config.yaml
train_examples: 155796
translate: 0.12
parallel_block: false
drop_path: 0.05
mixing: "mixup"
optimizer: "soap"
one_sided: false
batch_size: 128
Rows from block 5, named by matrix and row number. Rows with one number belong to one neuron. Each number is 128 + 32 x the weight over its row's rms, rounded and kept within 0 to 255. All counts start at 0. Numbers have three digits each. After the name is the row's rms in percent of the matrix's.
# fc1: MLP up (model.blocks.5.mlp.fc1.weight, 512x128), inputs 64-127
# fc2: MLP down (model.blocks.5.mlp.fc2.weight, 128x512, transposed), outputs 64-127
fc1.31 099:119087140128169141133145150099166106143103150105147133111157131108162179152051137149049106169108168108141165110101131151093130138096150165104242131055183101136144109151125094129114129144124152
fc2.31 099:126167152119101152060163176142111072105126153126084158165086089128074103102163121092099153140132121083164063127088079138186142167125054164120142131103085154102140081079124141099149088113087114
fc1.32 090:149131194186142159032118134115150179135134130110128148164055143152117146168094138114127117141071118165123126106090124098116073101136098124155107097094131152153122146126148149120118133095035152
fc2.32 085:184120095140140095168176184128091115122120166151131043083120125126148194093106067085079149136098134135124114166134158152110167181079126137071136156126159122071143152165056108136170111101187156
fc1.33 087:163112116117166108103138236116127176167121102111105114150129099131135170081181154183099168070218153143152171115117133140082130160154064095136145135162043124153122114113119119115149100099100116
fc2.33 095:155085094178108123068082113120146136065154117125127185071133118136151113091124129184133122172134082109151092138208167161166162114120134145136096064126061141129130171075138165082086118142094149
fc1.34 092:155173081121165110142142171150117152164155142112104174130157131099157134118132085144102087122130086169103151163164136076105150173128134108101089134139030145138136054136103098119071124077178150
fc2.34 089:105152161113124108148149114144164162165122164152112137147139147150116117129117062133113100163149101106135198151089103135106164156090111177201089124148133157194105138147090131147157133106084125
fc1.35 106:175110149137150141182160126116152108165136168174173142156120118154108158108105112144186166112077143145142182157152094117209120088133104189101183162158087143161143145098121086098109169177136131
fc2.35 103:127139136113154185139102109123112158195147193074085167120126101124159123173154089148136154136161164108133048162141134146140108187112198104101167111193131098143104076106070117119137109179181157
fc1.36 106:121108148117057148158129087127162159141123124109051088100120154173167129136169080222117149133193150114129146153107178148127141129092145161158119170154183125179088149085191151147118111074117175
fc2.36 108:097135100152186155117146137092111089091119167055121153156121081081181162128165138140145081147099088073137157084051116063095126180080184118101087104064116115129116102137102163146105181118168120
fc1.37 104:129171093086101125160107085103128136091118141110139130162103112156096110138140089121109140113126164135111157060178169095170135132110099109110112084104098125162047142123072160224165162151087137
fc2.37 100:128138071148163086080150128174120134103179093161153174057105125104139148069082125143166044135131146134071151115099076110123140067199160171101053115173136116120162133129143093116123103102168145
fc1.38 088:077162130124185111186083151088137086136129111098137124081115100113098201206143111035174180135149128147084116086117074138111074137144110129119147081128103133112101173127125100142135127110105140
fc2.38 103:077139157154112102131123105148126106156132104080145135102080100100115120141131167109148113174148102119129130039119080125120079154191129115142084136148149122102086156142112142103191143151147121
fc1.39 094:156132112137055092109156080115128132182093115138151169138114143137161091119122142142150147079111108134097149113110127094121140181077106120125072144130130122123133111114165131062135148148181146
fc2.39 091:108128187102107110101099106142143107129126100175115094117138172138134138073122111133102062162099097111146082097053090117171063106095102105090175130143139156122131085161191164171116138145063181
fc1.40 077:181136144081110107077128087156076123117122126105109138155108205140111130069096136092094106111149128144079148036112139145114093111121125109127170197077135110117155120099102146159119169083166105
fc2.40 082:093150170102098142118159157122157076119147201117176132096169147147139138030083135121102075144113104122125101155147116106128098111115164077203141186090171181152105133143162098172196102108125167
fc1.41 101:117206129136155226179141140172093094144134168078125123138111076145125162157133111135128102063116110139114116119118136100132072155143146147149069103143139155222128157163150123194094148076108159
fc2.41 090:064106137108098137110155119078128164041118097115180134111142143078143117155146143154094157146100178107113157095086134100077123139095116123075117138164113131153141049140169130172122195174084093
fc1.42 094:062123088155113168179150108167098130115118143134068114152129156136157148148171088119101167137140152141143186132072148085137154086082177125113130120149123114142162116069094135145171099098092126
fc2.42 091:138126110095155098116148113116096102098113094088147125102081092150200131185146173195153173168134119137090155191069093109118124211123105179093139187098074126154145080137146177124120142066156121
fc1.43 099:134115163121180092130139169070095158156147141144150131174118110130142107127175120048129164192120129171127144090124163110097125174138142129113084072137137108155108167123189154145068103112105093
fc2.43 107:162164096101147064111104130102139201150143114111124127146135145136116051110085136136147134131083117130156141166149114121113111089102144155132170130138172105120089167079107100122067142093121138
fc1.44 108:148090120133106086161142122134102126181126082139117126114132145135074109074105108131089138170117145068084156111123090127188142104123103079127142144060040091119129116144124176188086195031138145
fc2.44 100:163131136108149136181156098190149113099116119139159125148151127038159165117153125116122160164154134121153186117172133146154130176172141105156127129172121112118189112141067110091046130092121094
fc1.45 091:149111145111159121144075114123120115168129104137131206111134157182148154105149112086090127127090121149115133130168111080121150085150170085128142129076107164117109148097114147145138100100123070
fc2.45 093:109122121083101116145160130167066139112145154148074048119126151121131137117159065146134088161148140116152095111128155160094184125135098138155106135141067163062128141131118080077105125133132165
fc1.46 100:113128114152125065183173162165154130139077146135193082152102114148136168119190063101155140159137080084111144081133155162114116145116168112094099128136091124108073186134129169112084166135152072
fc2.46 101:157111133072120150124124148173153104152107150108203116100079174107156130158105139106124150137143063151114148127116097122076153151108071132125029223138170098153140129156168119136132110141143147
fc1.47 091:108115138124114046108140149196136089129119111114081169135133072156099104090103123103113148126094116139058132167130094078108112111132081102127146166071143127086141118121138139074157180101154113
fc2.47 090:158145174133067074098171145150126145112164117082111149105099165137194175078153143078110075122124150101131151099077128097113065080126110073142219168138122083113147156155087154095115101139178138
fc1.48 099:205119123092150110140132095102170129098177116140146132079146110148124114133099116117127092094141096204121175178135109175158162140217132131163123088186134134125112169154193104121109157115149124
fc2.48 096:091167131103117136157120075163072154125146115105120148125171111124132101116122144153111146099121133129108115135159145156103144142100150108153114110128157120148164109105115103145163124088124132
fc1.49 110:176144148129113099116151134138121164125089148160169192164129074089129080113159130142099193154101135115137109089088146154143148072155144118101124111091119141114153135130143073158117122158169240
fc2.49 115:088098191140099103128102116133168155172174155105127133135119118090104112118150093116129113117212168074117101155159087154124120128144122065091126188156138118095164112132146079069114140148152137
fc1.50 087:127123092124123192166102137125098119172089159173114151093163075187157097127169079141185133132160089113174118137201173107129136126151131100119125086153087079141133173142169078103173137164100097
fc2.50 095:106107138096138130109119131126167115091121099117125066134123138114158148144151159113115142087180099147147102131063146122105077132138161109107118091076153142122126211150091089147152143105129102
fc1.51 091:110138137132145103111120131159151033141115162138099118188090180107147143108132131140077137156177183117085135092123093111094129099087153133128110157131142093050149131101121084172119121117193169
fc2.51 103:145181099122108142082170170145130155075143093119093123133155124115117108088100166143169096097177082091166108022139096082148096152120131144196137111175151088137143126141074128196117074110170148
fc1.52 103:145132088171100076132171136112161143174109097127149143092174090163120115115123108083087079109140148130138126081136127181165150139117086107146153190134106104180123123104190107198130149147159112
fc2.52 105:145144121136095151195134186102031165142088119118103076112182147158110099124143145142100106142125095122110135069139142108150167099161098133138163125137137136130144155172185204099147159112150133
fc1.53 093:109187117152118188155143106119145084135108194151095130111126159142147108128093137129115087118177179125108144075142163124120176151136134109177127113132118137177149137137090171138182115155096168
fc2.53 087:124110126118102154178141090155130112147119150179090156099119114095197102095119129106157143171162134117078074146091116107074056124111110062118075206092161129070080099120111140142167188126135176
fc1.54 086:097159112135093166156138113125136115153145096155069214079197119161124141145178146100086137074134090115089161094157141158142165119111110137087094122145089139154163142094099072185197155125168169
fc2.54 090:146122140087120142109133110126150103136164154138149095146157149142159200124144120096105124139115173143135146079159151153093161079115121166094092163106120081134127137171115053124152174094126144
fc1.55 095:127146122159115113187134102144042135122184081144120146218133181139144172156122114156131111202115131125170141162109187199129138197118083172098129123120149141102181122159132122123161122089127150
fc2.55 097:153137162139179156171187107112213145121057134135096119137142153149104128132135071108165123123153175091108177060150134113215162127099172114121178164131123169147104091107159112086096107082127107
fc1.56 102:111092107160175137167164138126067119104111150130094205115129098118148104138112123077178167187118086117132129136083140135089103125163137159158131092126130124137091104188150171112218113151117157
fc2.56 095:091096078073138179116123132105111115087134147153134173210135156131161126132098181155134114165164164113146088143137082129133115093147127118185090164081084132093096112083169086103152126145131085
fc1.57 098:077155081168167111186170151112204153122115180096105126151116108113110145128161132109133141123164101128165167183124139095106163130144140133157070162148091174147120079173145069186079170076093131
fc2.57 093:076094150043120155119079126132089110104116118159133137199134121136099074097178142112096123139146122114099123154127112114137162158102116117130100069135161105147148157144112105153177107109120119
fc1.58 093:084144139190134099169083183163071157151083103145132121155135137142088156103143117083094140165094174063111165103145137107150168184146060094102120140100168158164143161168139125165147144071118118
fc2.58 098:164108146185120199093164093039156135182103123098144080151127070096122124132148158130092074144164139125185135117129089159133185094144124138075151131117137112090140115161117129163117147134066067
fc1.59 099:176142158114136113157125144131067108160116180136132126118163159130111106147169127112145179148121177130165117118097091087157077114091162134128142158113098072185091116112073133225108137144150124
fc2.59 108:115133105113134105138182069097100093125115110157100114171159136102097146172105106135179165156116070204105139102116172144123139138167045146116077168142174136082136064163136113122113088118110147
fc1.60 109:151125117123140094108126148102174142127064140177145157140141137142114097087092103156127142147097088131165128136182176075175146145107120123138165148066081057102096130065057130167086187070125152
fc2.60 112:117136134116117120095143192131058100153097107222096103162055109152187077128142149126119101185102134100114201124106171130164074162153169163134121094089147082141153105094107169105089137107158097
fc1.61 100:179115116118115113133124149133078126125134163179084138060097069187124140138064144130144134161147184106115135099132099154173168150127103084102105155140091095090097169097161176079129158123104136
fc2.61 102:136038172178118104145125156126137127089040102151135088112146163158101161113173151155105109179097152071115107097121120140107145106116127107116132154199122080158113134148136125084139154093150119
fc1.62 100:073145087153080154134107093099141093181197111164151163170155107167141126103123126139129091159110155099099133101136127092116111103144140124110114170117102165177190106123166120092192096087142131
fc2.62 100:165112166111088125068072095153171125114086154117107139099130147181135142179112117075092163149162109174101102098155147139075110144146129156086144121149113108116104141134140098172148051147177100
fc1.63 099:165097104116120124167100099129105140175147155125168112158055054105157123148137148084119135058144093076131170129132133139143075084090154114096116106140121166095071123151164093172094116145080131
fc2.63 099:088059180177152161123132163134108107169153006110092117150112150169127115105133092188146091143130176126187197107143156142169095112089110123113102137105085122142097079097102172182116193163108123
fc1.64 109:117156159130138135187088168111092155119099129134124134143091183125122132156166131101150129171139123152100124226127171165123169131158154167101094088119179106111083125168144130142161178162148172
fc2.64 104:092210152079107123104192177061115155138080155157133126172184163085152177114119148144162161128129157151112150162121128095107152122162156136074080082145156080154146119109129169098126105161183171
fc1.65 105:177133165100133115116142183103157188192166127149124146141096125056149127129109075088135127129109129101146096100132095135125095164109137089106137107121107095078121105126158076108120197132166159
fc2.65 098:146124104144116180127102050124108143147112113140110118133068177148122133119163118152098152128073181159188165132158146114105154094180073111121119198164139178164104103103154115097127141151122156
fc1.66 113:098150056168176143169124092082112103086167118143129127164134050153074094125105115091108096096148119129131118117132164108073097125171152092104109131137110138114094113072129097078102106069105120
fc2.66 103:107132124166078124161139112202156148155187056133150160159090105153067121123177149199124156066118106178092104133153103132118106135076107130107083108109166206152041179180150148110138066197155172
fc1.67 114:123168128086116167110135138106162220132133165120133146107117086134159134172136122091043114100124113199127122118134144094139103203099122113182157098131129170156150094130159149150158179133157122
fc2.67 101:170170131141178134173105078094068110135123183169175141109138134113125085116117146120075142124086134113128124170202145125185154086167110085149123168115114167146158151124124122167150150112153150
fc1.68 091:162116098118149143149060150069167130199143124140152157192160096122171188101132103154132090103169157124108118073144105067127140108078121113123149110178157127115116138147148156082136218123134169
fc2.68 089:087084095124090146102117117109129143133110096094175148128156175170078118186090125087161117131111171111103137112107135142135092089071160135099140168155135150130172177126160124160147123129115097
fc1.69 100:177154113154130155105206145150147196122140132145124126151129105148151140136120188128152173110149110133142103134090203061129120148104155158122078146124104111065139139148119129140093188221141117
fc2.69 097:147091183124125072201129097101128105133111123151131110158120160131103097080122103112157114101080082139080105152151132084054157175152138114151129121188198114147131150152127174141113158184130118
fc1.70 102:103178092141076111184085117109112120146145185147062094113079172105104163132132129159103129158135111097155143124057130100141064149131062144082158168088153139155142140210108095123134127143158180
fc2.70 103:128070092118152132097094153116159167086188098062075128134128049086199156156098086153122148110058106122142092101130154077096161102129098157122123099093092175108159174126118110170154124121099142
fc1.71 103:119102132108194117132102124169117129179130177127123082092083228115199139120188153180097127121119106103143138103147115137163135190148122110151155142116086131127150150137125094062120137119169110
fc2.71 106:129140189121113187135145163106176156155130155148116203134134063121084197118070072091142155161107100126125143139100167086109097076084166113058109145139136142196169184115160142125119120093130152
fc1.72 098:124136113090139119201065098137152128143094118181095147121221141138164120129079192154149177152155149110151150136130114086068083097158144170109096167084107148107171065112103121091149149145206164
fc2.72 098:139128133180129147145117075165175070104104124093166128146087191139095081192129144113136149088122198116046088126113168119152137141118130124101121160121207117192141127155113078081162128131181109
fc1.73 111:105132144193141140126089145133110142214137183158092119102142138162141114131152154141118150143221173113106159101078157112083064088105183145134147132100144153137107097141065123160136175147133091
fc2.73 100:085171090099148094153061103166116143089152163086048113138098130098126144183162132163144136135124153150141077119132103153148139075147082120124141109081081093118154146144094074151150180093143074
fc1.74 101:124162069140153120204223128152150195101155151154139209172101148156152099146173152128199221150121137152165136157117149108146113094103134119112176084101162162116161086111152116160109083147136136
fc2.74 111:156089127073168116116104095138094110119168162121071083122151145176150070094131080073107164158224154127138114166185172189151135127153135077152130146181105124111146127133130105113174116151148143
fc1.75 108:140098096152108142151153114148131070159121108164120134118185130162145148176157093096069182097166161103167119111135105151106112136077166105183136102126118091124129113104073115113116123072171181
fc2.75 111:054098101049100154145118134128135130178145170145143078078071096097087136123119124186149087114096146123127050035143208187106161126126132135111125108152113113165165121146089121124171104119172156
fc1.76 097:133111115071161124119208107066151166194091092106173182185133154099150104114142097096107130099099091111145161147083131176108123123102169175158117171142145127064136118175178108185113096114093137
fc2.76 101:106168191100115202121181166194135155125096135151158128125137101085123130139116086123135187159111076127152130139130133154100141146100116085079143115182148087139118076175095187091074150167149150
fc1.77 093:091149159157143152082117076144101140123084131088133160141138069138148144132155102102158113089159178136108169157100160115119139090150068088167089099083169105111085153134137154147148202134188153
fc2.77 101:135120128126098131180136087047108133115094087137167140166143120135116091161131122129164029087113123125129132133118167190180138153160078084128120109073109093161088137184059120135122132186158102
fc1.78 105:134065115113122166113138137118117163095146195119155140102093086111095102123103151088090088140158148095109151123094170099159070125135107072137121120157142124142158142136143133141066000084130121
fc2.78 100:104161134071125146165102133165091121122126119154175089111133122144170103140135147171076166151148156076124154137183151177108116160045112140143083121123170102109139115101148156189123133137138103
fc1.79 084:136149089161093136139078118084121163137118135090123160147162137099149173065129131068133130100190068138166139132153155097127158131114173117136148171131118152073145059160130140052110077101130145
fc2.79 089:090125091101181124145051169105130150144120116158116117108148147174139082154117077119128102104128159080098113164123156176127124084069189088148153131135135052068084117180130132137101182044103102
fc1.80 086:100182178157131118114158130100090102140160159121140125175068115135081126101121129101137123143137173244156136181133088102204076135119139164176153124156085140110141094090083132102167167090113145
fc2.80 096:111097056084145134141115136161156157119101137137161141105177168109147136144139132104104169146120148113103147135115169152132163188148081095100081133151169160111074158118108068135133156174168130
fc1.81 105:112093161191162111104111117068063090164113079113125106164098148123197157106123124136081106105132138123100126106093156103166114095152175135059157137141125133117106169068108075160207136114065108
fc2.81 099:108114145141136142197091156122125068113180097077110078143103082088073122107130125110128071175084151117136158127120149090137183187112125084140161131125085156138121103142122110186182132103115101
fc1.82 101:128143164132111086126121129145129112196168163128092087191094086135109173153123127166174148091116164195116172114176184123081166150202129147111131158157129124181131140139148106122198193136131101
fc2.82 110:095142151096077141065111163113155144030123120165122092125122129173134138147162075144091131070141106153110155168197128150149072126149144082078109098123192162089139123147109086174118137131164157
fc1.83 089:153189151115108140112128171121097123065106099134140123048110132180164098148159120110030138116136116145163127112119113106085109152137125138145130152129142101128087167072183105081163131143099156
fc2.83 103:193081161098174145149103162108103081139122078126141126126159114126045100172098153145118117126159128085155156152137069142117178138127132163154110099163131148167132206141165137109089103081124134
fc1.84 101:161105042207168097121112071093096108108111124164137138190122102185172084145108151049080156148147137078149123148117151131074117126123135123120137061102106128159115137150134141107059155154168124
fc2.84 094:124074097118134092092096104099136103128107126117114144143073118138110112136164150086107108183113132162121136157026100150049110118153114153103088093131133156101123094053186187110151119124184125
fc1.85 112:145135147053113069089150139085191108123169184091094130085089137126122193129095079102101136095111130136091086173114125106143123109134118063133141079094104138079157111164133157131092138054129159
fc2.85 090:148111126138126127141106155146114154106129171135116206141101142191117093115106109124152100149119105123113070146101196140094117126163123175119116161088132114169154131060139152098170155144168085
fc1.86 097:114098140131150150113092164109076159133122158141208087110127108129184136129068121150080144091086096115116140061109138107133142151116105110110168154119159091101114134104077138119112149120173149
fc2.86 099:095195103120067128100137146050133095139117159140079152114066149130163093089094080142099130112120078181155118136133132121189167141078125134111141124109153156111161154098192114075063113174075131
fc1.87 104:151132202122115087128108087108147144116087121139109070109139164081105106150168123145166107093090099169075116085157137143107125132186085122132140090103142160173065203136120163144161112104150194
fc2.87 103:075110188111130127097107147162125149119203179152131156105086139102135191154119114106145098103129090138098082113108197088107123163173095168127123100146141106127122122097088115187232166108120122
fc1.88 099:127121065146112190122171171107131162127144133178167087120123137114100135134107113081146091104164099092147093095146120118175131089068111128141136176142171120148113175094107204098132110122156211
fc2.88 097:166131146181111070172180131112158162121132083084085134172123077105112139146140147097097162102130088095071158113121146116077130103093139171143147129125158107175164172117150143153151066138113119
fc1.89 092:090173139116149160111146088130115063067095146090086110140080068103171063143126116079130093155103082150106131119152138151144142120152119081103129117072142104140136113057141134119187119150117162
fc2.89 094:103174131133098105090087119127185113165109068067098124109143146185105129130097083191153065129107089144112174142059133094094160112113168145118151112085066124130163190121109111078078116114140177
fc1.90 091:142118126160083163111130150114185114109130106123179155171140108137145050119115103128098150186124185116034109076208201117133122120111120126119175111140123087194129125111130092137106079094092070
fc2.90 085:176087093120170118114148080146127145217126154114116158141137182154089123153122114102111142105080175135046075133107049147187183123084125119076089101121136140188112088091151148139129124119114138
fc1.91 105:135090096057133138141157134175131114145110130117114093114143147136095094092109112086134161164098148091107125207121166121153131093096185061153112193098118138120113179131133104101100107093126091
fc2.91 111:145066211145145179149181107081156123098117137166106080103123104124128179168110164166125149138141107128104100099171072148111098127109131121163135127168145107162142062120094121172108126123113083
fc1.92 114:154100205125168138086101148176108127145061112137153128084182159065124165120069155114144150117155150104152125165123139147171157132145151176148143142137096165145156080128125135179133167093139146
fc2.92 099:187117120103111099090112114132096093149121160207105124102124114155168133145137138141083130152110123099173187160116104072197088110125093152094104151131136129158139077097134175136164090157182092
fc1.93 091:217180131131117163142138120143084095112165090046116089116092141110160148177105141068143076171066141081151158119039149113114118170070132119103138112133101151183136117146152122162134190033129152
fc2.93 095:108145158056132125104150162072087105116158134134155070162121110100110133130119073208117112164142101104104179136081068166127141092107130095129137108105164133150135134172167124157136046169162091
fc1.94 096:098178121155120138136156223116149161099115103144155061109150091183125172163099117126120131088165155174155189111066129085177080097094123087110149107087154118140092141177130123178117139150101140
fc2.94 091:131135087145076109073133136120142104059151136113114160115145057154095176126158147155102132185125138117096129093151110146061118138081146155171145141144130169065110113129132161098145133130125126
fc1.95 105:110111084059139091170184087069105172128114065125075147120190101195111120171181146083100149121119126078167157116159099160119097073150140104156095143143185087174124190161131099161108061123068149
fc2.95 096:121143139130098106190138111158139170151139152120140111073095164137113093167177155152162097096171165181191162070066154144140153127064103172121130160096167105069107152155128090096128139153112161
fc1.96 086:089115150098150150152188131114120084110119162159151101093165134124109130199140182183140117111090109138148156080138124144095129197132145158126124119156111144135102160053129173077176098110121190
fc2.96 102:134149113153129118082136135151141172165128189118077138126068172102113146069097138102118095046153130117177142139171116148071163075143149162126127092101145122121150106134120122108094106122164176
fc1.97 097:069189111130110098127190085176108105109152150174100125139079152088155126145085146105131107085144210135115148142173113105098120077122173117120119107132136103143156121173095144135137191093148127
fc2.97 091:128070067135204178115071146162132165115107145077143099179085124091131095176121130103146096201116121168140104116124143152192060191079153099085120093135149078133076139123160080107146136172148139
fc1.98 101:091103102148177114145137095061118155139151103088170139061127157136133087075120082136137165183089088088123154148093111136119170121140171073093129085109064145123072167158100111122095102150115150
fc2.98 111:085168181152138102117118121172088119119156160145164095223155150113150104095123123131075188121123097137143061112093143074134129164134113148134123091176183112109100083122101098158107132039132105
fc1.99 103:111104117073108091190112178129150043128106139128138092162151118105108118165094153095118093123120122105148129161138110124134084124116138131106158133094141135186059169165133056170121124136111138
fc2.99 103:108145074099076147126144088158065172137118125191116087103111150136125140151103108195148070126131165115202167097102144124093171111136108050096143128138122157083145162086118150114125127153125075
fc1.100 113:123123120098109142123154162091117138112065149078098118129110121101143153119113143127062170168151179069131149114051099116096118141118143105073152100119155113100134114072124076124071114099195110
fc2.100 108:133145187141095137168116182132086092144119156109187134191066148140173165105127150112108067142182069108101124151120118142149117139123126135164144120145131142056166111084115172110144118084081112
fc1.101 110:138097076113143074137131139132120134127075160146129172123142070162083186133088127108138148134118128108143127168072083174179074162134147105128126115093098048160075132142108113150186119118102134
fc2.101 108:117108165136110100126110143135116086152059122129111158167136155092148108161082206157143151167151120144100163116090030122087112141145178124161110143160117136163180140169106126061158096161160076
fc1.102 106:141127200109187115145203130180174082162156132097173177138160132138129185131072124167113209139134134140122067131100178129183142142177135159158132157125093085135123086157117119144121156137141099
fc2.102 097:131109115121143143142146091122092143097088126189102041078119138087082134142136150087108190089129180104066088079128110073124218126170052110111146118109157118115141101074138164095188106098121119
fc1.103 093:119111118063147096202140100113118074081147160097169135123098146143126079105118111142115135186073187123134156146071106141200206133182121128149171180118122142076116163155135198166137167124144095
fc2.103 098:117148150138079182078146165140126178146175142168151152137134115108128154135105072084105141066148104134088063145116132186159079080131086101117131154186140122081162130155150108169098136135115111
fc1.104 095:117109141114163162200149156127121146134169183132089168156159159155117140135120135126111090128128149145135105114168087119157177180119117156072141090171172100142043169147041116167140144141171102
fc2.104 089:139128075176159147136153113172142141155108087170118130183105154127121064062094115124110119098159079101084129159127117127121161108134061087128131128139074161078067157165110110095136046125068138
fc1.105 107:092115108119100098086165116182124070144144141195096141122145105154158154106094146117141191151149200110152165175133146151131176137091107146123173131132073131147120085161121181144047123073127116
fc2.105 098:105166183101100141146085147117097150109063123137162129129117079122163170141171124132146104088084089138110113116106104116111080125131144195130098124093111138149133159141145084118129130159121075
fc1.106 089:115103131072124158132094107132109143090139104134146117098137085082131102094110104013147149170126186142082103085177127097184066085125121139120166111141166156098089145142130141101115092093109196
fc2.106 095:132140136121106168127112168111117126124165065113176092119213181131142166123124110134116134115111105164148173130137110133158089157108142108090117114097097174159122162105113127140189194106115167
fc1.107 099:139139148178098126101120106138114151140193126128136222172114076160108117136137130120164085183098125148178077167151145117109138157140107132164077141086114122133120174089144163149118139130161214
fc2.107 104:113117111167144134150174076126110139102171145168108068120098152102103114183124143099170151158119126076158186146139103126059126120147124171100107129149112154108074170135102142121170208210128145
fc1.108 096:142065069126127131108096113122112140160122036115147130113113162117168083144107131144170114135098115159112135191057158129117152155138186193108141073117160139168181155139169125142135124154107180
fc2.108 099:104105197141139126156135123108166097190127230129085092119149125208116088130140078149145103137105097102167132079167140077131138125211108178134111162144097101134111121119127107088132155103135106
fc1.109 102:148112163090145143129080132090115108074112187122080155147201136106188158097090111156073119092071119100073116150109159144089135125129166091102133155096110156170104089102083140080111175088115107
fc2.109 099:169125103123095176131125147120134113123198096109102132083120133123106131117115116089149099110150153158160144173148198161140160134171146146121083121107162112178083151165104126197062087116089134
fc1.110 102:045117127122155135073108097135132170061184103162075199104132178118104097152122246102098095103127087130152141162081115096120138114074092121170152109165130157136105124174127140170093096108139105
fc2.110 099:182191180156145121157148157074055108249130109173132134165085114131102128168080111109116185138139138139138121086155147110112137089166139105115131095140074148189109081158052046167143120096151159
fc1.111 094:131103158159155128132176161101087126128096084142134104096176164129104131161109140126132110135123166138202226153135094138118143176132050125122110177134122102134166114120098212163032124134136150
fc2.111 099:113085120083192156181095097069158128082036109132113123091059140110095132088114145144093100150065094125125125135140111179153164150156095075165111113126100120153127073114128142122175122088111164
fc1.112 095:129182129153147123084150154124123065106153144072154138173182144126117090111095168085062089141106170137087123150179104095191098161151104138097155152130118127116101199172121152140117136148088198
fc2.112 092:151115167123121183083188097124112134116105153154091131114201140081110113124062099099102083145096120112081120125144164091084108161137108137134145118121092105128068146091115143095141054134107140
fc1.113 099:141179177135105117105124135145153135118097130138128106148102098124064159124116167172178104115145099146073083128163109090197119109189126129135153125083166113128110210137128128140103113090149125
fc2.113 101:091084120109186203153093097139132109128091086100109111101074086117134091144178112115151123160107154121129054139145131110088157214119104070148133131114128166131125083140116184130156174046097128
fc1.114 101:187138143126182160211130159168156124133131141153097079136179148055101147132120128164130091163109113139081090106135127043127124187159120108099141126147117099138171169106095105098145104146133074
fc2.114 098:178125119106123128195160145145119123130142116114161112155128121181159178119161152054157104101158144118161152229151145120070106112108085117119105083075157113191185148098119138156122055149077120
fc1.115 112:170056109101139162113127102103137099117115082189091164073115150157167115110108165176173148141177150180112124146093179172120156153159112165170105124118115132099115095167108066113105159134093141
fc2.115 107:126130133134112196117113121121168047159121106128183179129098066132082115084124155120110178134132122126112126169114118109090134182148091143101115143123139090109121152117169144109128147165157112
fc1.116 101:138092103111119119135071089069119146134165069154183170115103128132132083088099144106141171106179110121144160113072087119124150113121151155171088115137159088112130142095100178107164133128079134
fc2.116 096:119086187113103156116097142116049106153128193119158196154150175124177157151119136086064097119144134135158117140137132127137126178184138089162096175098099116177098104082113131107151108132155122
fc1.117 102:119161074052108093123176139132117150159120126140138095091090103078123172130089115105136126079135126124145164178141133169126043148096146091155171136125150094112140101168167103120111125082093144
fc2.117 097:091131147152197087120109113130126096161074090159165116106155050111126098172158123107164110155117153097171098092090177149111070115128161157142061147140147122141122164087184156111169121133097124
fc1.118 085:145071125161121114130149121055172172164124157172144143113117072096123109165099100143097139123145127130110121145166128103143066146136123081118132170103161125112196175141125083196155116087189157
fc2.118 090:154189057127111107088137096071145126110123167096125102121175112205164117117093162108167153130131180161140167069176118170111099142103128160097118102064060146104136106109144194122103103101126149
fc1.119 105:117120139085189101030128146114164146195135141128107112117107203105183060124156162104112141125134143069120196147123146134117134098099151164095130134168082124083112139127148137122179088070117185
fc2.119 099:185152118170179161186051095174116152126080139102078160146094169134125156098177137121097162136120143156180130130135120130116072118175154100096163137175154125190131163122113125109119105147121126
fc1.120 100:137126153171174150092171116096095151098113094115145190139141073102150095121169162150117170088131133131138147084107115102118174110078126159071102092155155104042153176026150120156095055137137125
fc2.120 111:140095092130134129085111121129170110139113152143094120173167130150205201093148085187109138081137170125135156141115111140078135129096149106157126064113220145097165074169131161099133171161130084
fc1.121 087:163175147112137111100088149109093133125087093147191115107178133129168075091106139097115150159170139113093145068134084095152071116173135129116151069094088146066137145107115120116140091205138095
fc2.121 083:133152156171127106092180065123091173128111155175118091131149142127203127157136124150170140126213148164130094170168141095146151167126095141160094153131115124102118181095109168060133144111082199
fc1.122 104:111113178124107100122228132140145070134114132123160148106139160109082104102159185099150104122173190107156144134120095139151106119139073128160135092131098127134135142124117143136116149133168170
fc2.122 102:080061143122136106099169109063139147164089140097108159105146094121161123082158114152176100068070146150116076111121123089129116162109100091049126084149157047119098123117131146086168137094088085
fc1.123 084:142121111091108131157147150121158142143047147142207153193149094096128140116118153165155182130128112122127117147087113102126210145171166141140146165067152126088084142186071090191127126108133093
fc2.123 090:120118107146105151112129116149169127175090108094030101093114136073099083112137097158132092151126222165129119115141106102153131164142123122177107153178108177173162119149144100141098186145173079
fc1.124 094:106104125050118135145093106071176127121168100143101131162132128106096077118142114117133235153112135146111116160116126156134184037112089186081130132103138102094130148114132109138116154174157082
fc2.124 096:072166195089156146115144163104096122138158108083141149152116129168102111095159060173103138132186149156107118191107164146148122154176133175158121133116139092146164151138183113122153106139184105
fc1.125 097:125085110074121098135113166117128112117126157122108178109121076087140135141117141093088148122139154132081105127071114034113177124078184139104168093076185090132097088145130230120155113174114090
fc2.125 091:119170091101148173151139127126118141185168166080089158177118135174091146089149123135126126123053139111170139114133112160142148124130108162129122146159147119099172095147147172143072078087143191
fc1.126 107:121191057072114084184104140108060126156125147166084117167144128100122182106125131103071129122155075137153152156128114086136135139151141115151174140111127082068075141140088198175130151094132159
fc2.126 104:073154135136102093132147154151146096147090092149106159112169119182136091164084157087152127135110155101082128152080124135169149171125180127049139175143175176125115118082159108145124165165136127
fc1.127 104:159166057122092125135156128155117149122105171141135133128125110098131065124061092118108067142099166071094128135107113111125127136110134088159097154145113083094085162130171150189092126141171086
fc2.127 098:158095090168143183126078115106170131070153114141054153147124090147107170113132094132096154072091105183127116098122048097086126080125185111142102105114121139131164131146106075128104107130189168
fc1.128 093:164091107151135131135154175183158130193108113120074167178220134150148131131125122140113163152103149131174174130094122150165127163128089151140168120103115085186122137131154082096160171154108151
fc2.128 100:115128194163148125124115135104156139074181151104121141099127163106124153135174104162148057082084159118082175144159164133210153112141150145158123124105108090068192084091066137132116169087105125